Rows from block 11 of a small multi-label audio tagger, named by matrix and row number. Rows with one number within an expert belong to one neuron, the router's apart. Each number is 128 + 32 x the weight over its row's rms, rounded and kept within 0 to 255. All counts start at 0. Numbers have three digits each. After the name is the row's rms in percent of the matrix's.
Before each expert's rows are labels from the 100 clips, of 14976, where the router gives the expert most weight on average: "peak on" is the class under the peak; "loudest" is the band of the loudest frequency at the time of the peak. Only what is clearly more common there than usual is listed. The data: synthesized solo parts of chorales (CocoChorales). In brackets: how many of the 100.
# router: slot weights (model.blocks.11.mlp.router.weight, 8x192, trained with AdamW), inputs 96-191
# gate: expert gate (model.blocks.11.mlp.gate, 8x192x192), inputs 96-191
# up: expert up (model.blocks.11.mlp.up, 8x192x192), inputs 96-191
# down: expert down (model.blocks.11.mlp.down, 8x192x192, transposed), outputs 96-191

# expert 6
peak on: A3 (71)
loudest: 250 to 500 Hz (76)
router.6 085:175136131115222059159070100139157122153115100115148151120153129129121145152150086137182070163143107101114116090143120157115160202126184086150109172072144088156102167105116138139125160156112102109064101156180164109087115124082133099101170094104193084116113177123065148092118116147106179118
gate.0 096:094134144126158121125140091106065168090099118096051102134119164127096161106104180150116159095167093128154128141109117138070089143119143155122142148112144123174138204141124121163126113132173115144133137128184125191071145147173159156170146158152126181072153125098100203111159138116143144122
up.0 109:113089123129112095136112096144107054124111116204116131136129135138101077118157180110132125099133134167099146125166118161148145179171147097159123148132117138128124120100182164106157086143085166165216099152115059088134140039075152121050121130092119161175107138157115085172104083137124157154
down.0 101:068141149126198132090133108140120112160116072092133142136163154133172149146162200165149114134070134097188073117069135191103138152169162111129142120150129085107125123192101157174151154171135183120063111142120114162117090106130180159143092144135186175112172116134163148151129119108168141172
gate.1 101:093141066088121127107110151122192137118153138153134107146110133108119113138113155110156057129133112148061143096090109134080122134171097161110096124155148133082170115084116166129152046073150190184121118166151161125152116153153162155137127139094088131138144115115126131146129091118172165161
up.1 095:139128185167119105128139148137043087130111101091117111110158120170130145131136128144105194130123119112190098156161176117165154103101139085152166094117129121182128152173145129124109166163131071085122124094113101108128136129090095117154117146190163119065133135124120135124143160178092105095
down.1 095:143099104139164096122086114127153103152132076081156120112107121127043065113106133120090079082093145098148080131175133128146150131187113145129116094126194129133152162085122120150108074172132149116128141180102157040098143124102090104132136148207104107086111178112044145158085125190112081141
gate.2 077:153130182126144196095068157133129132158101143148173063101101129186143084124131148122117111094204063065168101102103132123111138141138143158091116066168168127171153170191090100141078138147157122154140114125140146100114141122119129136171103188164149098144110113103131112073114084088098149122
up.2 085:135107144165147198051157159106168118122162156119082095156095142124103140182095144091148081141124106178105097138126163140148164119105157182064127130128190125120098122156122085120126132101114108174154149140192098080116116077161165127157123152078091146181099088068154154144081095108081107183
down.2 087:086130105138108148106113122100174112125092168162148164095156128140071108166045106088160108110097113159101135130081151121163110099128145163182131147093180073211109136141075106127179138104147122175152128151078117135156122134159096129072115109150095158113107134140098116147111099096116151136
gate.3 079:105125166131129053125078149154088099093096171156155127152135147085141087220106069142124220187129117163096155086111112094196108082145152119142095126184145100079141100157102170088095137115144139160101120120140075122131169089150135121105181035136168129098109174189178166109148125138067127114
up.3 073:149105139179081163157143173106227156146103155158081114135107097159127104181171149073156100127175117101131166150177087136099144173103133147118152127166141100140119118178095105110106106148094062172108092100095154181163183136129123119133110143120147097149114159073127145069112217099125139133
down.3 080:139134088143087183123105115160125112095135195106102138129101045128124116156122110072150134154123154135155165126182105103133134118166072151104144096148128100142134157088058089142156104143191133141197132109175131030067159107083138142088135107086167171108137121080074127131175083146111113134
gate.4 102:103172113051156032085169157139134109072134144132136140132085128141093080112190220166121139151105095131122114139142078129130131086111134102092125105139108136157137127093157128080104072148159150136126166103101143116141196104153074105222194133138153130123088153131056182198153082161132122151
up.4 092:116163087073143068071156136097132154113127152110112114125108135149084100114197190195088109127131083124153109131115103119144159086144148083119124106141132115181112113129156139083132086140143147102123130148118121147106182109140089080208222157127171134114118177109039181161172067166121140138
down.4 102:078104129082139111137133163091104184154070085091138157082124113082150152090082209136111108098127159137141155161093133136086111082087129170138126173103117144156124148142127084141094111115094164123121105143144068143127076129114117155128115099175109158064166113142096073104139136148143056155
gate.5 086:168129171125107090112107117104166149142097127107127122100096131167136112150090155200097124125171129096133135180137174151117113188120150125125098156235162109153095089118156089152148140089094153046184156178138110194157147142124117146180123139081103144152062170073112089117097138100139121097
up.5 091:186123164131127136125089127103148109113115147112123115111125118132108106119080150204130119127178135123117125166127161143110129154115124124105106155188201105162079100136157069152135172105089158040213152173121118213100155110105095125139096132117104145117078177053126095078114144095137106088
down.5 096:114149106068056150110175147147156085115106125083159150110141158136139094198164042119151178095144131153219146141157142131137070106154167191133138101143159102142084113188187120118024161141113102127172161111143135107143142112089109119196155096134107184154203137102115157115120177139186175130
gate.6 140:115154173150163142127168092153165141144114138121100119181140090170106193147180144138125181168093139081154165155152097177103205129084151109122131133140147136079142100139167120172177170154132077179183082211115144079137127138141146131113108104140122125156126145088132084128119143129155177112
up.6 142:108142164161161161175153126160165149145112109125089119156152099143097192134171149128132167160098125084142146148129101192109209115102128131105135108155139128059154087125167113152159154163123103168170071190121126090142135125160115127128112113158109119167114131095143094129120158139165142149
down.6 121:106115091151114142176116085105161191143142082147180122093105139086137125138220223135082136149108126095142164132121101107104109119068095167175158074173115162085151094196117136098167131125087121133080127088106132098127125147088110136139150085160120105124149071128118091164150154143158131161
gate.7 135:136124087107119147091068058153156117162115104204096119111125121130121146106129084080132150124128118161059157172038116177102152114086124102077138111162128100059146038090131160118143087181121142182102109134095115178152137108143139154161053056096132150176123159162123132173125131121088130182
up.7 133:151134048095123155087095041141141134165127083220086134092127132144107134158121078046126160141106111170051145143036163195108161100091126098065122120153124103051121057099140156122138101158100129191145120101135098177138097106125124143150074073104127174190105146162119158184114134117112098177
down.7 112:079081101069084147113175147154140161135181060147094141163131099150117130050145201120150134160128151172086145162164153183093061085119065108147129120115086138105147125150111102141099136218087099118177141111104152070203105118138174144137088105147146112073112140126123135132092130073210136105

# expert 0
peak on: D4 (86)
loudest: 250 to 500 Hz (88)
router.0 118:160130160104161060121111122207128125090120095162144158139168150091180110129166091123177182135104196121123135129173121128154106112166191131139139141035140107182135213084157115088154105171107159103146119132179071158125157163145125113150099081116142092092092151118115114139116072147146134169
gate.0 096:129175070116142209118127092143152062115122083102047121130179133108116255125087109062137168104069142142130085107084156144094104131130168145131114142141144121156124155102140156139139138112112112125144160144146138077145145144116124115185078122156130083145138122119116207066131129125142131136
up.0 089:109143086099117170121108108106184151164138048133078166163189123114092222165094137077173172181082158125149115096152133121114118100126106135065128168114103128155110150110087148156118117140116111147123184102170136124175162141145105133167066119119161061120119130131144172092116086121138102125
down.0 091:092139198096116146107095156105127124153148086129113116075133116145195104141150160103096126146107075131138145160166126148160108147126118116184179140184079142117144125108098132159147156124141100157098158090100095128137116103099151134137130186114147162129201113131110125153100162163177150130
gate.1 211:111132170181095147124159161094165157127128146128112132127134204092096080024077115110085138109115133186131144023094140155121140117108131118139116074141127168151135059159128176138111143150119133102164179159092136099141160165136120113130075168093149155124145146156137145085124023156143192135
up.1 213:126135072067154114123105091143075097158137098131129138108153062154140188238143146145161131137154125061132114230180145123122104143132110123131134165120101091094128183078133092104173100110111119158094098110166113167113123082128126137094176106165113108125138106093132101179132240120122071113
down.1 189:135184142091085176145122144102131163096138129174121141123147158167082156145080117128130112197158078144118216109065103141094121090102077122127109097124093082115164192137186139128128155132096085097142127110091061141129110150156146123143143090050146115161108115110177103116107134116163143168
gate.2 078:131108126057108191144129150089143167141173159102109150164151113144104061123095135103105142140138137173109148068144088200112223144143114163134115192142133110126130160089145109159172111184100151081131127106129136144117102126127119106164132157116138137113112099057088095123120255129196114106
up.2 081:097077137083133139107156096095147133146168053190117170123108096126167095131096127176058147123128134052133125157093083174151132112137161127077122148169069131107085109183134152182149159141155175101158136114144094122090095128119099169178167139133110156064125109153092117121112199147129108137
down.2 084:166051072109157146142147108105120130134135132117111140138109136121161101171117101144106106127112121128133131133118115097128117093105194159172135068161085108092133129092114116133134056092112064186122193185089189066126099086164156148137125118183099119153194114096174191093075177095099095160
gate.3 064:098162178106138132156130106109055124102040165125063107087149120049133160127141157136090083155077135133145158131183109081147140121130138166137176113129161091152115099077114088128131077128167118145134113051078101153138178128177186150140088116143141166149082126155136155137114115104125102121
up.3 071:121144180118114135155123100126025160109077192133103092113116136132142197094149177109064126150048146172130184128118109099161088103154120167131111128118140086141109097144136120140097097076106085178122160083134114134179094127132158138092160116133149162172121113143137130103170166135128084128
down.3 075:167107120106149157168119147109077130154103127087076137145097151091088127091149115113110093198076110111145123114158177132141121157094086127166117103178097108131175129099136099102154166127093175107128107118147153091147039144103158191097098140109184166128034122095101135170078113157121113111
gate.4 212:113136163083061203116154142089081119122098168147097096151137085082127135118172144062102161106140137170145151162157105156129133132089155179126121149094125156199131137163117120145150167109110175053187086154083107171172142146116079114145104145137109147189157130134130074158174120164151119191
up.4 217:139116077175195061103124121158198137128154077094160149110122151205121131135072149181141074162115128075123098095108168127124121114149104073097153124145140112080141118092143114124123111128122111190090158100154108088073117100151165167062152093125158137072100106120143181077109137095106143064
down.4 206:089158132136070107101151055094178188168100075089152113124138100106149113110105125143144158104091127133165125086123192192083121122135131133093168151136140060142115102119161147161129104143179112186170146167126054141138099134171078130156087090107124158072056113135100083131111114083106126102
gate.5 124:155162120168148071148053128111153116155130165103179178141076141151137165148130058164127067121097138081105139108081169120119110093134117071123119109111085117125127126155117156089133170136136155102113049114131127134190137084073132186133117130174169160178115153148102215143094178135143086148
up.5 130:165150126161143051126076128085127143112167155140193187127075137171124142123113091168169101132120112069122159112121226095157168102124101075078116156140098153150131126152095136079098187118124128101103084146176114125158163108064092140096140164202121189136074138177115205120095162153118078140
down.5 140:124059140131085149106133131132158146141155137130143116126142038137115082150093108180134147098191166107154109123075100149146133077138127107139121115079113176092169165110106091126091151071166140083125123163104169136172157130103152159129125108107196145159093112157082111153112075127131164132
gate.6 139:131150175123129103141038061109170113100135123105194186179070123081136098143087109217134070142130157098133143089135112089151163146133149108111104160081124149139136122136151138103104143144123175122081093191085113079094181092080138136170125071129151129178153173105141145119122108146117120110
up.6 130:143115146133158117144056046101158109115145129111221168113119147106102165162128088191149133119113173097126157123147100102143073148088147121105095121080145140175133135141127102101148188166082191090110072125078156168149159109089118138183139110106141163137119170138089085132101116128112155085
down.6 133:160131104192142095130140104123112086147170150109144093156097132124117095173148136124143179106195123109142079097083129211141123121199134143146165136110132167138115165168113142123150152102121101157149057169120121066081174122115161149146109197134090155134128045176086107132072116104040147074
gate.7 058:141124161167116136110094171105071182118128098089185133118135189188119145154145168133120150143063131123119134080147171124102054129091170074118123129137112114140127184136185151111093135107086130132110100123136080135220144107203158174156143089173061112151097095091095099096148138113168127170
up.7 058:103134117194129174130099137098106174131167158128168149153131102156096099111098151110149155132091119115071129113144120119170132147153155085091142130176081124092130145102111118097159122118135118118086142131148122155172138101204208161133125121102131171102084139115102213139101138118133198068
down.7 056:138104075063070076153075139136146144138103095147127119172133112132101156137139068119111135094135115154134155186182118184112131124106084124163147138159132120119152189129144100180115080118114083105150172214141095144213118151075125137081121058111120146183135160097097166137114148178131053120

# expert 5
peak on: D#5 (37); G#5 (27)
loudest: 500 to 1000 Hz (66)
router.5 089:143112121099172056156089145132158091143072063160137120115129140086089146150143129100159126132124121064187100103147133122120114155111126105153123188051184134183133198115104082150141131138110088135096076156096124139085133121155149146107132138076118172130112161081087155152090110114060155155
gate.0 127:139161146090124114126108136117154115113095094130129140118167120119076122126121133119195116150148132128122153110110150136126123133109153148154131115126147107070145129117092160095094106111125126147120131171132044137156140145159111071058078161165149133150160133164132120161110141137103053158
up.0 130:124081127157103138128170165146105102139172185071118081134110153108123153115135091152089141135121110056142133128080085157110162127139107091107112102144148136140112128142150111164139100172112128119134090008163198085122092114159125173195193101075101112091110119126135129121162111152130187100
down.0 125:114128159122125115109109128146195126151132126127134110097117069150174105090159126182146125085151187157084120047113117079095185122146084094169058099144169124119134142171127146080134154123085158138101132094158174138115122164086130098081123141087103138123123112128154122061128142126183150103
gate.1 109:159154190179212200095112079104153147106102172120120122154150078128127133104138069089113100124165191123134109086125060121125139173101135131100126161194108092231154145098146128128130159113136120085166152159024073093185156089049124148098119132147112156122149092129127118142133150147164140121
up.1 106:153133109117141088125155161122115105179138059150133119110137154136156127124116199167160115143119088144093170179133168117161103108111112105105123084075168149041115088114137155120122163143123143188050098159200146102056083186157093146141106106089138115136122136116139126143176141126158135114
down.1 095:106179166132041134182104142108159174138188141163189109149127104177104153098095137166170102071095120084115126127139132121077099101142106107191128120126179086119114108140132142127159167125155081137134168153122175126105098165090119113165113101087107157097196112118132163128132127170133174156
gate.2 075:115163146157181154157180073115203154095126152143097144085114095145143149105143196067118118158102124132144147122113128135141127126144131100214120042111167106101103122126150133078070122091139116121138154130178147127106146138120164118145114122198154115069111143141147124149133094183141205119
up.2 070:187118136110139114160173096125198078111177117129078150108114159117126044147118123190092122183130133038118124120159131128137132138109097156135155173087171108066126136135154140133082098141145113119161113117213180098068136095148150131132132098149070124130143144212148086166141141115105140150
down.2 072:079156177087142094098199134112151177110172124167182153110110128157134236123188123127098187154098064177190105109113128154133173139135131151156144144105190127106077142086151110134153179132154176107167125111149123175178094129067119089121172118121102125147131158152170127138127110082054138142
gate.3 100:119125116142107117095166182152117156127143116090132122142106095143168098133134168054173132123129117103119130171169086242164094132123097131125124128147183128201090161178123116111123180118150129115105105101192164069074092084136121132049179099077156093125114135139110094118088142119162140142
up.3 117:140157146114138156119069129076114131126102117105168152116151138179097143160122003140173088165203151154160122105114119085122157121159136105073149159099100103138090078136139108143098150087172134083096116191105111150200127183053131115158124124138120100160138070090146115126063094139109153141
down.3 102:083103086136077066159068135152161171070135149125108119128193128145114092132124107160156107081181131106150144118191147116132119142174193151118145125149102082131139147112131138149092081092153163100140117123117167109145123098126085100117143107140135177153118117125130118110146113141068126132
gate.4 065:109143138159118125134122085090223121095166101114160174121154106174097089072129073128100154111126152148122150166166116086139139113174120091115115102182160132069113112099112150131155092147102170078188132130140088068133164062102118106164155186159076121140118153211123081146103171135091123169
up.4 067:155094144143147108113145103119134094133214144104120109121140124128163088108163154135118168102140146085124140103153091076228116088093117117171102131134125125155120188150123145159103228080132135109115150144189118097084152098128170091119181158142140168143088133170159135119080161144099148142
down.4 069:068176107097092169144100209140157063073141148143076160082119137149081086136116141074120177153139138110144110189153167084089112134089113130107120136145113117161132146161104099095069113126101090148096076059136130114205166152097133102121138152121105145102095152061171101100193112068147157084
gate.5 104:126108156200124178195094169132145147107106118088061133143091186137166131158118165141176145126162123112098096146063120080147097154110134142185113102191106065119074143137125135089087149167108107094167153098117115152064107124080172125120089097126090066115128157057105139130067152134137176190
up.5 096:144097105152104088102143063132127126143108119147171095138128124126092123083120157160076099154086129154136156160163101118107169138113157117153115127165123200164157105134092128153140089041159199164183102177123149165087125093159109076105190133170180160116167104123170136116203099134152104132
down.5 102:124150137130140072079157163157151132087130123162119122090106177147180115110097182139104095188134129129156085105106061142147114159113140092133107136122138157113099170148088119130156158166138184114085084120135122102123067066155142132175168139101178120138061198163249142167133116089076160089
gate.6 114:142100086114062100146114114128176153154132115163100124182059110178151096126159147078081130109122112110126122144128110109084163149103130111102165132122140184137152189143140075152132172228124145124122103165094094107106101123122100133089137169166144130164156119137071144111121149123124191104
up.6 117:165113043117122113127128158088169172191143096169071143152063114186147168085117139028112164128180130124158140110092070108073177167139116091084122135124177155077133151104148087174111146166095142160122123148177107126081092161161087115060139139143098170169109124121115154146119120151084163099
down.6 112:120176185107140146129122104217157106096169135138181121136110100171118140104132160157114053130077153099131121154185168107073125084122178074106119130122129098121125143161076162092179097190177130104142115117110110185131173105085080132176139148095100120124124122085138097123134136134169200189
gate.7 087:098102120136175131067126132158168150127099114124141129141152162124134075109064193086108138138083183115088118077139104113113137156189082077133153092115150150084133130136150089143138196107130146125137141153077182100197170050045099147156126175129123149124093120087158093137070125146118189101
up.7 082:132110107106124101061122135098118131108179148132127156156193150129114098154064154121153103119061149111083152138102130102097132143112166128105115127097115164132159090163127158080105178123120144226145114182082168160164109084108106101147127059140087088137102099171156179108071085120155139153
down.7 088:102125165088198189109122094152074141158181120107118128140090096096174120155083152181107163124158119124153125152085102167100119146090157122087122138090108118102120141146097110108105163105163142130191210124164196145112158146086068103128119068123131133138146108060141179127115128160090143120

# expert 2
peak on: B4 (98)
loudest: 250 to 500 Hz (84)
router.2 079:107151179113150129088118188093139149114084128145087107125090119118112149098143151057152115073088133130147140134187133080102175162154155117143119140116186142173133177106143074114194079108154106128128142171107117137048134144187167115164114125091107164115091096167119151113099086095135176121
gate.4 078:098123174070133104075159123152106120153099064099110066159117108097137100152132094114167065112178125154118144104165133185156107136060107160107141170186115128140118162165162159166096151135139138088108103052158144138226166130130111099172173194149160127122085098129064136123142190116132126130
up.4 081:129110185070092086112195169152219108137127082119045086135091112083150079142166104077110103077156101159128152105143164180123106150136111172148150163106111164124122218109133160138074125133135126156105120072138173135156113146076128104169162153134146101116147157062118108132156160089151134121
down.4 082:087095079067096175180127133121083127170121115134068106153121165139135167104098089103150150136119110123143166075173201147108124148122085191139126118127124131136097125179111133096121122099109101142128096113111193050167127168067121168097151105162081104102122107165091154152114107151145087173
gate.5 086:150142115114106179139154083108161148107119117155090089147145132080129046183136132162189172146106100143117129070132113163065115144131122149070139081100151127139117175187119134127143145174113078113110124150126167089149126141100111153153137101191092047131078119169134196126065195086135063143
up.5 091:127125087065180125090125146144118127148149112153148165122112107138115143104132115143088108087207151092103148158143152087188133098182146139163116104102116149096132098090155102124162087126120184130157152138081120177102143122087140109075141132068175172130149101102161035135204123127115209125
down.5 101:115191095100132119158142173119075174133116049047095118086132136097119064098170149110165131140075197144167136138121130152109128119136085198152126123141114154092110099086109142134151134118118138160100185149091104163133146053124161138143121168049091204098129171136179156081152147109153130155
gate.6 064:113145092143098055065167149120179176179102098116133124118075154115149076171095138069054085135099164139142096074174120126141095120158116158134112092189174132163156192142148125147169138185133150131128119181109136090116172128160161083157119192147143140130080109130154145130146012116099086125
up.6 073:099134132117111200155137157110150125125124142142239183121143122114120151101105125105130174155199096153109157116034107102162157129092149124145097068149085082108095108094121105101106088105119157109133171085162128154183126094093130114034030096197127124137132128130097114155133155158122121146
down.6 077:164115148126137133112116135187034105109127115109115108119102136140155095158097071156090185186125104128098104181148187135108172138116132158089142153135104123125115179064122149129178112128192117082151195102125173092115082127162078152139119146192098169112105167060118104100109151110124104138
gate.7 157:101150126123153180130139146096146164131163169154218143082121125115132061094137112137108163181102143162132139128127155085134129090075146136142117080069103137146142106144152126116100161120128165070195136176111168120174057077074118107144162157157123187181155108150140169128145194154089160135
up.7 161:097136114113152167127124150117138156132143168149207113077119132121127068103141139132116141168114129154120137120141136116131128106094149132112100075084081116143143122163142129120111139111119143071181153166109160119154067108092110135137152154148119175186180107148168192091117230158076166132
down.7 138:150110158117108135136199060149122105107126131143112147118134095090126163162157138046116135154071121140142165089116131132172086125117147092165111159151182126110114112157166167147135184134114117114085079092096190164156161099031159108170173173082139134098187154126146151023109148115196137150
gate.8 069:191094122199149131089173143165117125131143184118106169155161185139114133085111181152202172104118129156166137155111122114113112099120113108102154098100080157079147130132216160092111099146156125151141097137123164055164110142189140138167167121156114121102102165172069090162113100140052172110
up.8 077:149129130104100212125140138149121105104117159127108161138114154127101175114139150113139181084133153086120172201078148118082069123138136096089071124114139121115113174147117101106130058097128144165114112093131180096120134197147132172106150137131113114104160120159073159120103087123115186167
down.8 082:107079131117152163099084153084068090152143118133112209105127107125118163127180131126144171147134176091135115066127170238126142111084110133075164102121139148072098106110203120128092189151177159112154069159084177097099192125085118165113132148093099151135116170078075076055099105116110174133
gate.9 096:099120141087123143129083141097075117132114147099178152152149125173153145132109107167116148122143133147117112160079148023110102135157140116116133092091116130191096110120102093150106133103126129133132160182148158070056139066071137142087127124086084201123217134154131148128145168122140097123
up.9 098:136125079110123094119140183155195127131131125149127089127115144139116123138191139108101114103148110104111155099134100214121096133158094141131127194139123124076148140133141163121116167161121121101115067109179112182194165180170119144192139078167151064102082116100147106113123130123107198155
down.9 093:124178102147148127098161161136085115092165147139121116114145133098104122117115103170138147106138088121135101112124091133092151178174126148122080144047126179152133174132099092173111156175129155112067102080156133098123137153135102170061113105156172146148067152202140097158068063186063123132
gate.10 150:175141121119124079121117108107114096078147135094067200139074093108078091117144135108138078140132133113139120097177209144123138124136140080185096173125167140177176148128145109133145150086159159130117106132156147115092138147152115134166101188046114115106113148132144185102043035096086196092
up.10 147:146134110119104095110115100116096107110119136106093182152072118101112089128137156116133117146144113101165124121153191124153141105117139074172108145092185164184156152121143118128156151057141176113080116155117138073073115134137127147133115187074100159124161131126151165118048011116073196103
down.10 120:112134101128116105131103111109080118133110178116114171156086131131136065124138139094136134153161115120141127142000123172160156073156137137151133134091164139133087205111138143141132077120157143125123097124138085072108153141132099156103096153134145104107127088155111128076116145088158158138
gate.11 064:154096105163087196133159139140071136092122113138171138111138080164156208104144095174131074107096121178132142075095156054161082135104126104109151105111151130115134188178110068122171085152117116171142131060162156130204176113160139149125129120128095102177107115107190139132129118127143112119
up.11 063:147104113191130178100087117153142144088158160072108103086093154163108164129073070184107102129186086128161147090087185103157136157134105126127155123072157164110126136146115106147086114130119120111101116136122132069197117145146197130155122136129087089106076128126112157159059130106138097104
down.11 070:133119121050130140123145141134110063113127195154078129117139135122047142131139041112094121089101078125105142178150147089150129163155175221125100090165172117151182098128125101122093101093133109069102116113127172106132138121158071123079138127144120118083161117208174150112167120043217108155

# expert 1
peak on: A#3 (73)
loudest: 250 to 500 Hz (88)
router.1 124:150180171111122098087117120177100150092092084176135131128147118115175114142150100075186189123100183173065146117231166098169095132160141106111142189068157117178144152077192122102156106123088156123134099160193077141080141147097154080128086093138180129110093131118122123123117068120134153172
gate.4 070:165134101165165093077153111120136109095135066123110117133127113071122080124102179071107075139136101142120127138133076158064152144125153136144139109105087180116142173122116112098164125138122134079126113160145151105127127098145131143042110108061126198076146195088134110134101129142150151132
up.4 071:127145150129152179125136173128173061129131099147076088141069117112087174114145129124183116129134173103125126109116152093151090099167103084127061143116157154137118128136087173139080100148143119146089168078127133137090070163110132133214143182166119152140165148141132170178148147134127206104
down.4 072:118127164124126160110111165158083151083145144152110136104107105185101103112102187124119156115151115126148076169091170173175165108153153125146135170118147150132098107065126117061128116121152081124078141065129164188106150175143126061125092105159087123174126128105155143095195166132164147147
gate.5 083:083148096181086235153098149136122150140120110127087127189150102157083045141123171100031145148124126101179164154180136097149111136130137158135120092115119108158133082120106099117119081094133126085117126206137122117132112112160168088131126123179117109095118066088157105138082177085134082199
up.5 083:135143108147087070140204167152136129134122119084137151137120129145127187158121099190140163110086152118136117108087148164139104132124069109170094064185126148044144136149103160169130128165136111098123079073173105074135103116132074103197122161088154159125138085163100122149128095124139167060
down.5 081:149115170118158151130137122160151163152125123161122132121140141180098141099129179151136163101131068079109128100129143162122143101163095116170054129173114122150136158086174144138129164153131124118127078067150111150077135181107167098113131137134167102145130150210119158162177138149115130157
gate.6 078:103109129141083145135111120097033162129080115097056092149126134150104177179177154153106114103088112108131147132119099070163123125207078122165108083100070122151095135141090125100121162125128085173116132121108137051119150189140115130149120140145067165155155093140131144126105154165124150149
up.6 071:195145182170175098084130153162217142101121148097131150121198132097096078179120071114133156139101070153124165129141108099140137136115115072136130157121131153104106117081085109124146119155140154084110110082126098169052113099104123143194113092097085084155143152124092112132088054096098198110
down.6 072:092148154130107128149163099088141052121082171175105094150118157101036149088106157144132133123149151141112075201096115145112124111113143110171068172128184080173126129124152127111123045156119152121135145120120118145169116197130089145159116130087109155142124107094137139151127162169102189090
gate.7 091:135095112091071157168151151140108124102129096178139089101137101121140173129172105114160159127156138148136136137102198157066105122140114166090108167139149101192123096093144129118152110038121144158085149162089168136090105160136128133090078071121109214169115079101148126152191172140124080113
up.7 093:118173130046112113115109175113050124170091103144223095117185134116131134144172112106104147140154121113171100143140149154084058102192113119149103156075107102204130113102153167111162096083154151119105168150156124123098123097107158215128075064107117167195131138143082166098095152140121100143
down.7 098:102130038091098172112148077102153113159182096153147129102081095140130186166179099148114032149101095182121202096110082120115169170109130133179076104084144127110134092125146105096116116182139100184101081106135162184166110097108171117133133129115111097133154109101173105095070153177145143141
gate.8 066:131151126141108163108148146138217168116104143111151120085127123125132055130161075153111176138063136179140125123190178161167139117133105158158139133116104102158089192127120074155081110095145209071152127191153139103104119148155146121183099134078102074162160166144122152165119079082166155086
up.8 069:099156040076113152190091140178101153174148166105109110163125131113157106143105121130098106135121102148156131133186157184143129127101135166069104138143166113074168086188100171141124110084106096130133105101147121128128101117097149179121120171120123125145117112127097135141171149118131097127
down.8 069:086089131081143151096106158147083100124151128096105161159198104095118098107152148080115137114135131046099167148133099103120149154151090128110160102091150137137146140104171111096156157143153159159129170124165163180155153134132162139157155124185131119086142136139153081168173110125167158115
gate.9 075:065168137132146205140184153140048141063141168102153118144131097088127148105191150103131171115157096149146135126117111164132192124105142137099113058162114148195147144171106153108170135064122137128211141101172088158146088140149168162208158173095061114144103111097106101096156127129140074137
up.9 082:122170194186058178143181116105060090132109093156131168111119060131129108132145177146093144145117129145156114172183175096169103196178132117167154174143166116097150088152203128142146125156086121180158136164136082139131120114175103180089093140182129121144095098074125066120150101100155148139
down.9 081:071149084141085098083137095145181164115125103117141158107064059166122132159126107207149125071136119120044184129104123159139130151122141106140059089097100078125087149115152177069113080186188134113154115180127095122147171105113125113130132119154135097120128111155152117124143089133083098081
gate.10 076:151122104189121127180172138168128181141129163134107141093111173141110091123091151228052133074123151091110137147097087134181163106151086154147111113210145135136113067139139076120109135098131086118077134090083122143157128212094137114091087153078181076112149138167116107137136093138080150076
up.10 082:141118136165106120180133134139146148162112141118177123126176073141141142112143121114077133110108113057158117162152123148159158140106102136141170119132157079142112112131126138112097088120123166193092129077124163155114063147096133127150153138112154064137136131136128118122193071159090243141
down.10 082:101176177112083152134158139118080149178148087165107130146154133140082125162077096084100113099131136181156100121130148103126156163138100174100127113118165120132117174151163108095129122136127189132146142141177071105138128141190145091167096098156073209026111140192098114155151109151159181133
gate.11 075:185172115159182114115166130137103172089099154111118138137164153120090130161140123115149061108166112112084089149179103103149179118101129164176175170054149145156120139168138111178098122137115184167118136160103132121160154165104133152056096125080151129157162144112101119121086057160155102111
up.11 078:134121076146064154126048120092112187104131142144135189117127160178113101134150082133113122110109118130066069165124183114129134130151146114130116133166127130136165095129116129082092069127119117102105165037177119190053113158159120145157152146143184115116078176115076118124163132158071167097
down.11 069:154144116111086186090138063132120227143110147143169117137136133167111097143116101166081165144130057108153150126080163083106185143097040078152104129139132109074149100163173144095096200130158124095110131125183133155134132157118170157106150151130121170118153075147164129053137090169107153148